From a checkpoint of a small masked image model.
Model: 48-pixel images, moe soft, num experts 16, patch size [8, 8], width 128.
Data: trained on microscope photos of single blood and bone marrow cells, 97085 training examples, 33.6 epochs.
Rows from block 5 of a small masked image model, named by matrix and row number. Rows with one number within an expert belong to one neuron, the router's apart. Each number is 200 + 30 x the weight over its row's rms, rounded and kept within 0 to 999. All counts start at 0.
After each expert's rows are labels from the 100 images, of 14848, where the router gives the expert most weight on average: "colour at peak" is the nearest of a few named colours to the mean colour under the peak. Only what is clearly more common there than usual is listed. The data: microscope photos of single blood and bone marrow cells. In brackets: how many of the 100.
# router: slot weights (model.blocks.5.mlp.router.weight, 32x128, trained with AdamW), inputs 64-127
# up: expert up (model.blocks.5.mlp.up, 16x128x128), inputs 64-127
# down: expert down (model.blocks.5.mlp.down, 16x128x128, transposed), outputs 64-127

# expert 5
router.10,226,257,186,219,248,206,200,163,205,242,200,205,243,197,206,186,235,210,243,221,203,229,158,145,155,218,157,241,200,243,210,231,212,186,165,199,164,206,133,228,223,239,244,198,197,192,206,195,154,181,173,226,262,177,256,198,210,204,245,253,189,163,229,165
router.11,235,199,245,213,203,193,196,149,167,170,180,193,270,200,230,164,224,250,184,177,205,218,185,109,175,216,128,221,197,219,189,189,203,212,176,197,159,215,126,233,217,282,197,222,182,193,174,219,205,174,212,198,234,127,226,196,178,186,226,186,225,202,211,148
up.0,224,237,177,171,228,256,163,203,225,176,228,237,170,287,197,206,160,217,202,136,188,227,226,217,231,194,224,189,189,171,215,235,227,280,244,188,194,192,220,209,175,184,209,183,219,195,121,177,159,199,147,212,206,145,222,223,166,205,249,215,203,175,230,206
down.0,207,189,189,187,220,196,178,179,157,200,198,203,162,172,177,186,245,181,197,251,219,145,183,182,133,233,199,234,197,189,213,174,229,213,93,170,204,165,197,182,180,145,146,239,219,228,204,245,171,243,185,228,209,254,206,201,138,206,205,216,220,213,202,214
up.1,166,177,160,178,220,229,237,227,230,230,188,231,130,218,183,197,225,178,154,203,215,177,164,247,245,179,149,218,218,173,204,201,188,194,130,185,195,253,185,207,212,157,188,206,161,244,246,198,211,201,179,186,149,203,244,240,206,139,199,145,210,205,214,236
down.1,259,210,253,220,211,163,170,193,184,180,169,227,267,212,218,196,214,214,201,227,180,228,192,177,176,194,201,208,154,215,238,142,233,246,201,204,212,171,168,163,202,242,248,220,179,223,201,276,222,175,257,207,179,181,173,158,190,213,232,194,182,216,206,195
colour at peak: purple (89)

# expert 2
router.4,191,163,169,173,161,211,195,214,217,176,205,213,192,192,171,215,268,252,193,225,154,184,193,178,214,244,226,229,257,207,227,215,271,204,240,160,230,240,154,181,214,294,214,188,237,239,163,263,148,164,158,176,185,176,226,198,194,218,193,191,194,213,176,178
router.5,206,241,180,200,193,151,145,237,186,167,226,168,213,196,195,209,170,245,236,167,210,241,193,184,190,255,207,154,233,193,185,209,187,208,230,185,203,205,203,196,187,174,185,207,232,227,232,257,161,182,172,211,166,191,192,221,152,242,169,192,153,180,215,227
up.5,229,211,207,127,201,254,188,192,188,216,143,180,213,195,221,170,219,144,221,175,213,196,198,159,268,180,210,203,208,173,229,182,200,202,195,196,216,212,165,139,208,145,161,163,241,185,213,227,219,176,239,230,189,213,246,150,181,185,137,278,244,204,207,189
down.5,150,166,242,215,204,203,217,174,179,217,169,229,242,220,214,241,165,233,178,187,214,233,194,244,150,187,163,176,178,214,185,233,199,207,235,197,188,176,230,274,192,169,201,215,184,172,201,211,153,228,152,154,228,207,207,193,177,191,199,132,165,175,193,233
up.6,173,163,158,195,192,207,241,200,198,197,188,172,189,199,215,224,179,160,240,205,172,239,227,182,215,191,234,177,204,237,203,131,185,161,163,220,258,188,206,239,191,177,244,197,224,188,237,208,207,205,207,262,237,169,179,145,176,161,156,223,210,227,196,145
down.6,232,165,237,179,213,247,198,172,224,177,152,230,214,163,174,200,194,192,187,191,192,151,210,157,168,219,165,186,231,166,182,207,227,252,187,184,136,214,210,175,158,206,168,231,181,237,174,222,213,166,182,179,195,250,193,211,149,200,207,187,175,195,210,247
colour at peak: white (59)

# expert 8
router.16,169,256,164,190,195,244,247,214,188,196,204,189,181,143,168,262,152,161,243,190,248,191,151,255,231,206,216,192,166,250,191,177,233,209,216,187,229,227,232,204,199,132,188,197,184,180,218,158,227,202,189,218,196,224,177,202,160,211,174,219,216,231,236,212
router.17,228,185,209,177,219,202,242,201,167,171,200,146,170,135,223,203,207,70,169,210,206,201,181,208,228,203,248,190,225,230,188,184,168,160,222,174,178,206,236,235,191,149,213,224,209,223,197,237,246,217,265,194,177,216,173,187,192,209,216,225,158,229,210,193
up.0,216,187,210,174,193,173,134,260,187,244,188,145,164,168,211,171,224,235,193,215,167,222,245,256,254,198,174,198,164,180,210,196,198,169,150,201,216,173,220,146,238,163,175,220,161,207,211,191,169,205,171,199,178,164,159,259,199,153,183,182,171,235,205,206
down.0,224,202,169,177,261,222,261,160,196,223,192,235,244,195,250,189,194,213,178,197,250,164,203,130,191,199,181,177,228,211,177,279,248,248,196,245,171,186,169,240,187,189,231,134,190,174,257,151,220,156,181,183,188,283,252,152,198,185,177,184,221,218,195,212
up.1,228,232,180,120,170,169,207,229,238,159,184,222,181,214,152,199,186,199,175,156,160,200,178,155,217,239,161,185,215,219,180,165,192,197,180,235,237,170,166,202,194,249,195,195,166,135,180,209,173,226,225,176,219,192,250,220,225,206,178,254,157,195,125,168
down.1,218,176,165,201,208,221,215,205,190,214,199,165,234,194,125,158,189,203,185,153,212,182,190,263,239,196,183,171,169,209,188,232,190,212,189,187,259,214,260,193,183,202,225,207,197,254,213,171,169,169,226,195,201,219,178,170,142,221,234,207,256,205,193,194
colour at peak: grey (99)

# expert 4
router.8,188,253,201,143,178,247,176,245,167,177,211,163,162,204,231,228,150,169,229,218,189,181,217,158,211,218,219,225,222,241,198,246,186,211,192,163,203,239,238,222,214,183,212,169,186,161,240,183,213,196,189,229,212,196,183,233,176,241,209,180,205,133,220,244
router.9,223,241,178,210,160,202,183,197,189,212,187,178,180,236,230,191,204,176,261,188,254,194,199,179,164,157,200,187,166,258,185,214,160,200,207,197,157,225,227,209,194,189,184,230,211,171,240,176,243,267,167,182,283,216,208,236,180,260,206,259,187,128,234,195
up.0,208,213,234,172,217,206,153,212,195,180,181,222,173,170,238,216,216,199,149,175,196,198,199,147,245,168,182,237,174,182,183,196,194,202,237,195,152,187,234,175,232,253,190,218,180,253,198,226,167,144,274,210,195,174,182,189,236,177,182,183,185,191,168,229
down.0,195,223,197,263,178,178,222,216,153,246,169,236,201,204,175,160,211,131,186,224,136,183,234,183,145,212,204,223,203,204,207,247,211,192,196,257,216,213,216,176,218,190,188,200,224,167,209,237,247,248,170,168,174,177,184,213,217,170,254,233,224,170,267,139
up.1,277,232,179,191,218,174,260,202,216,173,160,215,172,186,196,232,201,198,172,203,213,167,221,174,217,186,170,179,212,148,185,234,157,192,228,221,206,210,207,222,177,217,226,214,182,218,202,223,162,192,164,204,199,206,225,195,240,222,208,222,168,243,200,154
down.1,185,148,203,142,208,198,187,204,240,238,217,213,240,199,253,113,191,185,205,205,178,203,223,178,204,215,212,201,188,198,222,168,235,152,200,233,217,208,202,187,236,174,164,158,208,174,214,183,200,257,181,237,223,185,200,198,209,212,194,179,162,182,192,164
colour at peak: pink (57)

# expert 15
router.30,255,227,159,223,202,229,218,229,215,187,175,204,223,223,226,188,186,158,200,214,218,200,204,203,212,208,210,177,179,203,215,199,171,206,203,255,219,205,228,118,187,266,182,231,205,232,213,217,236,209,196,177,182,210,224,219,264,214,212,152,205,171,174,173
router.31,285,196,170,220,167,193,225,253,199,228,196,206,196,191,204,171,174,199,222,240,180,186,226,196,183,238,191,210,171,230,216,249,233,191,247,166,211,261,196,149,202,252,217,286,193,207,242,261,205,135,191,184,154,227,178,217,203,243,192,192,184,187,209,184
up.5,181,204,218,132,198,232,180,247,212,175,198,203,184,180,186,171,213,222,177,191,193,252,194,191,194,215,214,241,163,194,234,212,197,192,195,115,251,183,213,174,203,176,235,247,176,187,156,222,134,192,169,224,238,191,221,176,182,177,218,186,240,179,189,202
down.5,185,266,170,265,204,219,180,153,168,185,212,212,230,189,219,207,168,160,187,199,230,173,200,192,214,204,130,181,206,191,153,223,206,231,189,194,178,270,214,171,198,207,194,178,199,176,195,173,246,262,184,229,165,192,202,218,264,200,175,189,163,236,188,210
up.6,225,179,197,226,202,122,202,187,259,153,302,173,219,192,171,167,222,209,203,184,206,167,165,224,229,186,234,196,204,222,209,235,176,150,205,162,229,260,200,151,163,193,172,196,184,227,198,252,210,209,228,179,216,184,168,213,153,188,205,208,200,201,209,188
down.6,159,253,203,216,210,247,238,174,189,223,191,241,254,158,181,198,171,230,182,196,244,258,185,180,191,249,144,170,168,182,232,188,179,190,187,222,184,118,196,203,197,206,224,211,221,170,207,221,117,196,191,275,205,147,247,179,228,204,256,193,194,233,229,229
colour at peak: pink (72)

# expert 6
router.12,157,177,243,226,177,192,188,219,238,202,200,192,224,213,249,189,191,248,181,229,173,232,210,123,204,225,210,171,201,162,158,179,198,175,142,217,248,230,186,164,233,179,209,194,196,193,216,185,215,243,182,264,165,208,198,209,222,226,189,206,226,191,218,203
router.13,210,158,169,240,139,195,182,223,188,202,249,226,179,196,187,173,212,234,156,223,159,182,228,113,206,191,208,201,229,185,173,187,214,150,206,239,184,227,165,224,239,203,200,190,254,183,208,217,215,235,242,255,178,210,246,162,236,204,214,240,152,194,214,252
up.5,157,225,201,222,178,176,240,203,198,212,203,250,192,186,203,236,204,180,146,199,144,210,198,160,187,240,229,230,202,176,173,166,191,235,137,154,157,163,208,242,186,226,208,210,207,221,209,260,184,166,165,220,247,160,173,258,202,224,207,177,269,213,127,175
down.5,242,249,155,244,182,160,167,178,164,207,240,187,153,244,218,161,192,228,252,200,242,223,205,166,250,158,179,179,214,201,231,225,177,177,220,262,214,254,219,173,223,211,230,197,261,227,118,180,186,187,202,223,197,201,171,219,231,188,208,227,185,210,228,164
up.6,210,226,185,176,206,175,177,215,251,216,240,215,156,169,206,141,222,201,170,213,144,210,186,184,241,183,224,171,193,231,203,146,162,211,246,216,188,206,198,219,159,123,224,188,154,171,175,230,194,190,222,190,197,194,204,203,208,180,244,211,203,194,243,185
down.6,241,176,164,232,230,197,203,188,143,198,183,221,267,186,185,228,186,188,174,229,221,185,235,193,200,196,227,238,199,196,176,240,214,193,199,159,235,214,222,121,254,157,227,214,164,189,202,147,204,203,187,204,170,197,152,180,169,206,182,192,220,207,172,190
colour at peak: grey (51); purple (46)

# expert 1
router.2,210,225,153,156,220,149,217,205,169,185,216,187,179,172,247,169,201,142,223,251,213,163,223,188,208,183,188,191,196,239,201,246,212,166,178,215,184,195,193,205,180,219,230,173,208,171,197,197,155,183,238,217,153,199,202,189,276,180,168,135,173,140,198,238
router.3,191,175,232,180,210,210,234,178,223,205,153,253,183,198,185,194,274,195,156,260,200,178,204,199,244,192,197,163,199,243,193,193,206,201,191,150,162,195,199,232,181,272,245,208,182,198,160,234,190,224,177,161,244,238,223,243,195,157,154,160,257,205,196,192
up.0,187,189,216,187,156,191,146,224,170,208,231,210,215,246,216,206,242,245,168,206,188,186,176,217,174,237,202,166,205,182,196,156,192,240,198,181,243,168,259,111,196,182,156,207,189,207,221,218,222,213,211,257,195,217,197,199,192,156,219,211,187,222,193,213
down.0,170,203,220,201,249,181,220,175,174,186,208,241,184,196,186,239,232,221,179,189,179,250,180,192,181,161,210,245,212,217,165,191,241,205,227,237,194,165,229,213,214,179,247,186,233,248,147,143,189,229,199,176,141,242,218,141,227,118,229,265,175,212,143,197
up.1,207,160,205,238,189,198,202,192,246,214,168,221,144,215,218,181,150,154,228,245,178,156,190,246,189,181,164,200,195,152,206,167,232,197,189,236,225,199,160,218,202,192,199,245,176,197,220,233,179,201,210,200,217,210,242,171,215,163,170,206,235,180,152,241
down.1,158,183,216,166,179,219,199,243,172,200,237,238,237,185,213,204,192,244,199,179,198,211,197,205,256,217,232,146,192,269,220,246,166,150,243,188,228,190,211,190,190,213,186,175,175,183,198,223,230,227,181,161,219,237,175,236,176,235,158,172,184,239,251,186
colour at peak: brown (33)

# expert 12
router.24,218,227,199,197,259,224,196,111,217,200,225,170,180,240,201,187,204,146,205,148,221,210,168,250,210,202,150,223,224,193,182,181,120,202,174,189,182,179,159,241,181,127,212,221,158,192,220,181,205,243,169,220,253,179,198,204,179,201,215,200,203,204,214,204
router.25,218,227,186,194,285,219,196,154,219,207,218,220,215,201,221,198,194,188,189,187,200,206,160,249,194,213,125,210,189,207,255,189,198,186,157,181,216,245,172,243,198,238,200,230,178,211,205,187,174,191,179,233,266,238,229,224,198,220,226,232,224,162,209,199
up.0,192,152,241,220,220,244,173,193,240,166,261,168,148,203,199,173,253,178,241,222,204,252,192,221,234,221,186,175,160,254,205,224,170,161,246,150,214,208,209,253,208,212,204,157,175,172,163,192,200,175,166,193,205,205,167,191,205,208,172,173,242,180,270,213
down.0,193,225,194,227,224,200,202,148,183,250,171,211,231,201,200,202,188,180,229,212,178,179,232,149,205,173,246,221,180,197,174,184,218,200,174,259,218,197,194,149,192,190,222,203,236,188,269,214,194,175,229,188,241,216,229,206,172,155,185,191,212,226,148,271
up.1,237,190,229,217,207,176,203,179,167,150,237,254,266,178,221,194,212,185,190,194,229,169,225,155,217,215,206,170,234,203,212,194,207,179,223,232,188,164,223,169,207,261,211,140,195,192,167,167,200,193,198,177,216,204,175,116,191,250,196,137,246,174,246,160
down.1,167,223,189,192,120,184,190,214,211,168,213,185,169,208,182,218,182,175,217,213,226,174,186,178,211,205,239,166,196,158,206,229,202,199,194,186,189,161,216,161,209,232,257,227,177,204,221,151,151,184,253,203,112,150,201,227,186,192,214,228,231,130,209,204
colour at peak: purple (59); blue (41)

# expert 7
router.14,211,219,176,243,195,156,231,206,178,185,197,206,223,185,204,193,249,180,232,183,195,209,212,195,178,210,248,206,181,190,208,228,204,217,250,223,174,132,231,186,225,189,212,160,188,186,178,172,182,216,205,207,121,208,197,226,173,192,150,209,194,220,188,177
router.15,239,136,200,215,192,210,244,197,176,185,163,227,230,169,172,180,219,197,161,143,206,184,219,202,220,198,216,186,208,157,195,149,224,155,262,172,125,195,184,197,201,215,164,203,200,231,127,219,207,161,208,166,209,180,184,214,204,174,151,183,231,206,172,147
up.5,230,229,172,215,161,259,253,155,246,95,176,177,201,201,183,257,206,179,203,165,228,245,228,213,187,231,191,203,205,218,211,245,195,226,189,234,182,196,195,228,230,204,155,221,167,225,230,199,151,204,130,200,262,234,192,213,256,203,185,187,245,226,251,170
down.5,179,226,181,167,285,160,179,245,154,230,181,204,230,189,240,156,227,199,213,184,189,164,196,201,170,139,189,185,189,172,159,211,180,178,205,187,211,191,194,210,180,190,190,184,234,186,104,172,191,164,186,183,207,148,230,214,171,227,237,178,159,148,139,217
up.6,184,214,168,235,175,167,197,203,241,189,218,177,166,186,244,185,278,186,215,226,196,179,190,203,182,167,223,171,179,209,159,169,161,262,141,252,165,156,148,193,180,164,185,159,217,163,210,153,177,224,135,177,235,181,220,196,228,150,227,217,191,216,191,213
down.6,181,221,250,158,232,212,136,191,152,250,217,191,241,182,160,202,186,235,222,209,209,195,257,194,260,256,161,220,205,161,227,200,234,162,213,192,253,252,217,186,204,179,213,202,181,206,201,231,190,207,230,184,166,236,217,213,182,216,205,239,198,177,162,200
colour at peak: grey (88)

# expert 3
router.6,180,198,125,188,240,216,215,197,276,197,180,162,168,255,140,193,200,176,174,170,183,186,203,301,225,178,228,224,243,223,269,205,186,178,194,174,188,171,233,199,169,126,212,201,184,229,221,180,171,191,199,211,196,225,210,241,222,152,215,181,180,238,181,216
router.7,235,163,162,226,222,199,167,190,264,185,223,190,183,191,201,194,242,191,224,135,148,256,235,231,206,172,282,237,248,230,209,236,203,220,224,189,178,220,239,212,145,183,171,213,157,247,166,252,197,176,206,215,212,198,219,152,187,209,219,202,209,200,214,231
up.5,208,186,234,211,238,204,156,219,195,138,260,185,251,187,155,173,202,198,222,218,249,209,194,229,198,165,229,175,218,155,182,144,175,251,163,224,268,235,226,196,194,193,139,174,169,166,201,168,179,205,166,195,161,176,203,200,256,240,218,163,239,164,230,154
down.5,181,209,210,186,141,215,235,177,246,255,152,201,220,214,238,203,234,214,191,199,231,192,141,142,187,245,136,221,164,173,209,235,202,199,229,221,204,118,188,200,190,208,214,210,161,245,162,215,186,201,201,212,193,215,234,186,127,142,186,160,187,206,163,183
up.6,202,195,223,220,230,190,218,181,247,191,259,148,218,223,183,218,197,197,243,224,242,172,172,233,207,183,193,179,214,254,244,219,282,196,205,235,192,182,180,179,174,204,187,205,176,204,186,195,219,245,161,201,190,226,224,184,231,202,203,197,186,197,146,176
down.6,190,279,186,179,214,169,209,165,143,192,164,220,180,197,187,159,200,233,201,207,200,253,235,218,164,135,229,238,249,169,126,203,177,183,189,200,208,198,213,177,255,201,230,245,225,174,200,258,201,177,225,194,202,205,206,234,180,202,154,223,161,179,232,182
colour at peak: blue (55)

# expert 14
router.28,198,160,258,218,247,231,241,230,218,197,181,172,160,162,189,191,170,183,160,235,171,219,201,242,203,228,223,197,200,180,190,187,193,224,182,233,197,230,253,158,176,191,196,191,213,272,169,206,250,224,159,161,174,213,185,227,188,197,255,235,130,244,197,186
router.29,167,222,223,264,195,222,251,222,201,237,187,183,206,149,195,206,165,157,139,238,152,174,196,193,198,241,204,177,223,192,154,189,192,224,143,221,252,209,177,213,165,193,250,184,178,223,210,194,242,193,180,174,168,224,207,248,230,203,223,201,163,260,202,242
up.0,236,203,200,193,201,166,159,131,180,162,160,226,170,180,189,250,225,229,185,223,238,209,201,204,225,198,244,221,222,232,225,198,202,168,219,200,196,149,180,224,169,216,168,166,212,169,214,228,214,162,190,233,191,161,197,240,193,242,213,207,173,198,220,146
down.0,173,184,190,184,147,255,190,225,229,231,215,235,231,193,184,253,167,177,185,177,150,171,172,126,196,183,179,228,189,202,245,187,194,210,181,190,264,176,199,177,242,161,188,182,235,215,233,209,145,252,215,205,243,202,182,146,208,186,236,215,190,193,184,224
up.1,212,177,193,201,189,232,209,199,227,188,228,192,191,203,204,206,254,162,258,168,222,156,164,163,209,211,228,209,243,156,206,204,250,200,186,226,209,163,192,239,178,173,215,174,150,166,154,137,229,177,202,223,210,210,195,229,242,168,237,190,199,191,211,215
down.1,195,175,251,169,177,201,217,199,176,164,249,231,201,192,206,241,213,199,234,215,228,203,228,212,172,174,216,206,194,149,180,167,189,209,194,177,173,167,266,163,192,224,148,223,190,286,174,220,207,186,188,200,152,164,182,262,207,180,213,214,177,187,198,155
colour at peak: purple (69)

# expert 9
router.18,196,188,190,256,153,135,207,157,196,256,236,220,190,181,229,212,186,241,229,171,222,232,201,233,171,157,207,160,161,211,150,197,247,197,174,224,229,156,192,177,179,204,177,213,195,176,225,191,220,168,184,212,204,228,194,197,222,229,216,217,175,187,199,178
router.19,186,206,206,178,157,139,193,178,186,219,221,194,230,208,224,185,170,234,172,234,231,210,199,190,205,205,222,199,186,211,233,212,178,181,200,210,267,154,181,168,209,199,213,208,223,127,208,159,152,223,194,230,149,181,222,204,249,166,180,178,177,214,148,241
up.0,202,215,174,214,215,184,200,232,184,233,191,183,217,172,176,183,148,147,140,178,180,199,170,255,237,251,184,201,231,170,241,169,125,210,195,121,211,210,212,243,216,208,219,216,199,171,198,202,156,216,164,176,235,199,211,241,201,204,204,194,195,232,197,235
down.0,186,216,182,218,183,234,174,225,199,234,209,215,164,205,137,213,206,152,250,259,251,208,221,209,206,201,201,153,152,218,147,236,243,162,190,213,205,211,131,191,206,197,158,184,217,219,209,185,205,137,216,221,193,189,212,149,196,205,138,186,206,223,191,208
up.1,162,188,242,185,206,154,149,197,167,234,200,215,274,220,219,186,199,242,223,191,187,238,116,199,204,289,172,218,206,147,168,173,177,217,210,195,250,247,216,230,187,231,209,156,196,154,232,222,248,201,222,167,217,203,229,165,186,179,212,191,223,207,159,163
down.1,222,177,183,206,192,207,205,191,192,207,220,203,218,241,169,206,233,172,228,178,249,98,224,203,222,184,216,189,177,208,187,164,263,230,183,193,181,232,211,216,187,179,210,241,165,228,135,220,180,231,221,194,214,166,226,230,239,225,183,194,216,228,223,201
colour at peak: black (49); brown (26)

# expert 13
router.26,210,212,194,174,183,216,184,230,237,143,207,183,208,221,194,203,139,251,209,165,182,193,204,214,198,177,203,223,195,179,217,164,170,183,217,129,171,211,173,203,196,232,177,243,222,178,238,155,213,217,137,191,196,206,185,184,162,223,191,121,268,207,201,193
router.27,188,199,215,150,187,210,163,240,229,123,198,188,211,254,175,192,253,217,142,226,195,166,230,201,224,190,215,308,228,174,274,244,181,178,194,176,211,196,220,221,189,199,210,213,258,164,212,169,182,205,219,175,193,155,183,203,150,200,212,174,197,216,194,234
up.0,233,250,203,223,170,158,246,186,165,258,164,180,200,215,226,167,198,170,211,175,197,210,177,188,177,199,252,153,225,145,201,253,236,209,199,223,191,212,237,180,245,193,268,202,220,210,206,190,164,222,187,211,231,226,200,229,215,238,198,254,189,211,133,164
down.0,214,176,196,165,214,222,224,174,215,121,200,223,241,189,144,184,220,222,180,211,221,226,226,174,249,153,217,249,180,188,157,233,252,197,214,204,208,175,225,272,128,206,164,181,211,166,202,196,214,211,213,194,198,165,223,139,173,219,175,164,196,183,216,203
up.1,222,177,183,109,178,178,194,183,201,161,236,192,209,239,164,192,220,223,168,185,244,174,180,136,255,202,234,159,206,202,234,209,185,203,227,200,192,149,184,144,167,211,183,220,203,225,203,184,197,242,196,204,224,177,193,216,200,204,189,182,177,184,203,191
down.1,214,229,203,254,244,153,205,234,195,222,215,223,161,206,198,227,204,213,211,278,190,240,169,154,169,203,160,300,175,208,186,230,171,246,230,183,197,217,217,162,209,249,191,199,225,201,240,177,181,223,205,205,217,167,225,164,202,230,175,202,243,269,207,206
colour at peak: pink (57)

# expert 11
router.22,240,146,260,165,206,250,187,221,232,222,207,245,232,238,157,231,242,203,197,239,205,184,275,221,215,218,174,214,247,162,256,165,242,227,183,206,201,195,229,225,182,182,202,230,188,215,192,189,129,177,191,162,183,181,133,169,149,205,155,193,204,186,170,128
router.23,188,247,213,110,213,236,178,198,204,194,187,190,138,199,187,210,221,187,242,196,173,147,225,223,161,199,170,200,209,169,219,223,240,213,182,225,243,208,178,183,177,189,173,224,191,195,215,158,174,173,205,193,202,212,188,198,125,183,181,223,243,202,160,116
up.5,211,205,203,225,179,214,200,203,185,205,216,174,177,197,182,198,224,204,160,218,152,179,203,216,179,247,209,184,237,227,181,214,203,217,216,227,179,289,210,183,222,182,164,239,145,161,249,163,204,178,197,285,177,231,201,142,181,191,207,253,157,189,238,194
down.5,196,237,186,229,168,185,192,172,192,232,184,222,240,173,221,186,211,234,210,223,154,228,255,183,174,203,216,181,214,185,186,197,213,136,216,191,149,201,213,204,206,184,159,203,170,177,157,207,194,213,175,158,240,205,253,197,164,165,203,252,209,232,166,250
up.6,211,207,173,207,194,244,187,193,171,218,171,167,209,164,263,246,174,223,140,254,220,227,184,205,182,275,206,159,214,194,187,194,223,183,172,228,148,152,200,161,207,193,233,176,226,182,210,163,190,220,236,196,203,204,218,178,226,189,225,196,239,202,229,189
down.6,237,175,128,204,237,181,184,162,157,197,229,243,146,206,175,239,226,218,186,212,232,185,200,187,247,134,185,216,166,207,184,156,181,175,204,226,209,227,216,164,217,162,176,216,184,266,209,177,156,223,200,197,192,239,245,184,113,154,178,195,212,199,204,223
colour at peak: pink (66)

# expert 0
router.0,192,251,223,224,259,232,129,159,213,190,212,170,217,249,216,160,212,206,257,191,184,270,174,163,151,188,162,222,190,186,195,201,169,231,181,206,170,168,167,273,197,128,199,192,186,222,171,198,225,152,202,243,270,138,214,234,171,206,221,193,250,158,231,220
router.1,140,221,228,193,206,205,174,251,213,167,193,159,197,163,180,203,226,161,188,170,201,209,169,202,253,167,200,131,189,181,158,155,184,186,232,156,154,244,191,186,184,192,158,246,204,158,183,141,217,179,190,203,211,201,152,207,221,212,192,179,221,209,200,278
up.5,196,233,163,203,139,163,188,191,165,210,197,198,202,200,221,156,244,174,221,251,142,214,177,199,178,178,213,232,186,155,141,188,213,189,194,194,225,247,163,220,248,225,228,242,205,191,196,179,234,204,203,165,246,177,187,158,160,209,259,177,149,194,162,246
down.5,176,204,202,194,243,185,232,258,227,159,187,211,215,220,222,205,208,204,176,148,211,237,220,271,169,225,184,187,215,210,217,171,149,283,260,205,176,217,154,186,201,192,193,197,230,197,197,145,138,241,173,216,175,238,203,223,203,215,179,253,204,187,236,168
up.6,202,227,196,175,197,167,191,141,257,190,183,177,189,168,183,227,229,195,242,179,231,222,214,187,187,193,233,198,226,185,184,230,227,219,198,185,135,192,206,239,177,224,194,202,214,222,165,214,138,245,202,184,204,169,227,199,187,164,168,215,158,130,241,239
down.6,217,151,185,240,220,163,184,172,128,202,187,231,220,191,222,217,198,213,196,188,122,168,195,257,198,216,252,259,220,251,213,206,226,170,189,200,175,231,208,166,218,211,217,135,235,154,213,264,199,268,216,239,194,241,185,221,219,255,198,226,241,204,188,214
colour at peak: white (65)

# expert 10
router.20,158,150,185,190,144,201,233,227,188,208,211,200,171,199,220,167,200,224,165,185,185,189,240,198,170,203,249,226,200,182,176,168,246,187,238,196,213,208,215,158,235,164,177,202,164,181,207,194,238,234,191,212,178,169,259,216,210,168,219,212,195,240,230,216
router.21,190,179,170,196,163,256,182,173,201,220,183,191,171,196,187,185,226,228,188,184,176,206,236,232,181,153,225,236,163,179,195,139,210,209,225,195,203,137,223,215,231,174,185,222,185,182,226,203,257,267,221,234,253,151,231,191,184,151,212,205,212,255,189,215
up.5,251,203,173,209,189,254,167,130,214,223,225,225,166,208,169,199,265,179,232,260,182,224,209,170,216,255,261,133,231,171,212,193,153,233,133,185,223,197,208,229,251,175,202,198,148,186,227,175,191,207,183,197,214,227,150,230,190,162,214,236,218,211,189,226
down.5,210,177,203,250,180,165,217,265,170,177,193,157,219,222,231,219,129,198,176,195,224,156,215,179,220,153,151,234,169,220,236,196,237,178,241,195,167,188,224,196,167,239,205,211,274,182,229,240,262,223,236,179,190,149,229,194,208,208,231,151,186,204,199,208
up.6,162,194,217,212,186,218,208,198,220,153,243,200,156,115,196,179,239,207,229,217,190,250,193,179,264,215,187,174,183,209,175,196,201,205,238,204,168,130,190,235,189,205,207,179,252,185,228,177,232,170,233,226,211,200,189,171,163,221,188,162,226,203,206,215
down.6,209,198,201,166,236,166,178,203,179,208,187,165,259,218,218,229,175,232,198,184,238,185,204,207,167,158,208,212,177,168,201,165,197,189,215,223,232,313,251,203,196,205,161,215,197,252,171,194,171,236,195,165,214,165,192,201,257,206,236,198,185,199,242,145
colour at peak: purple (65); blue (35)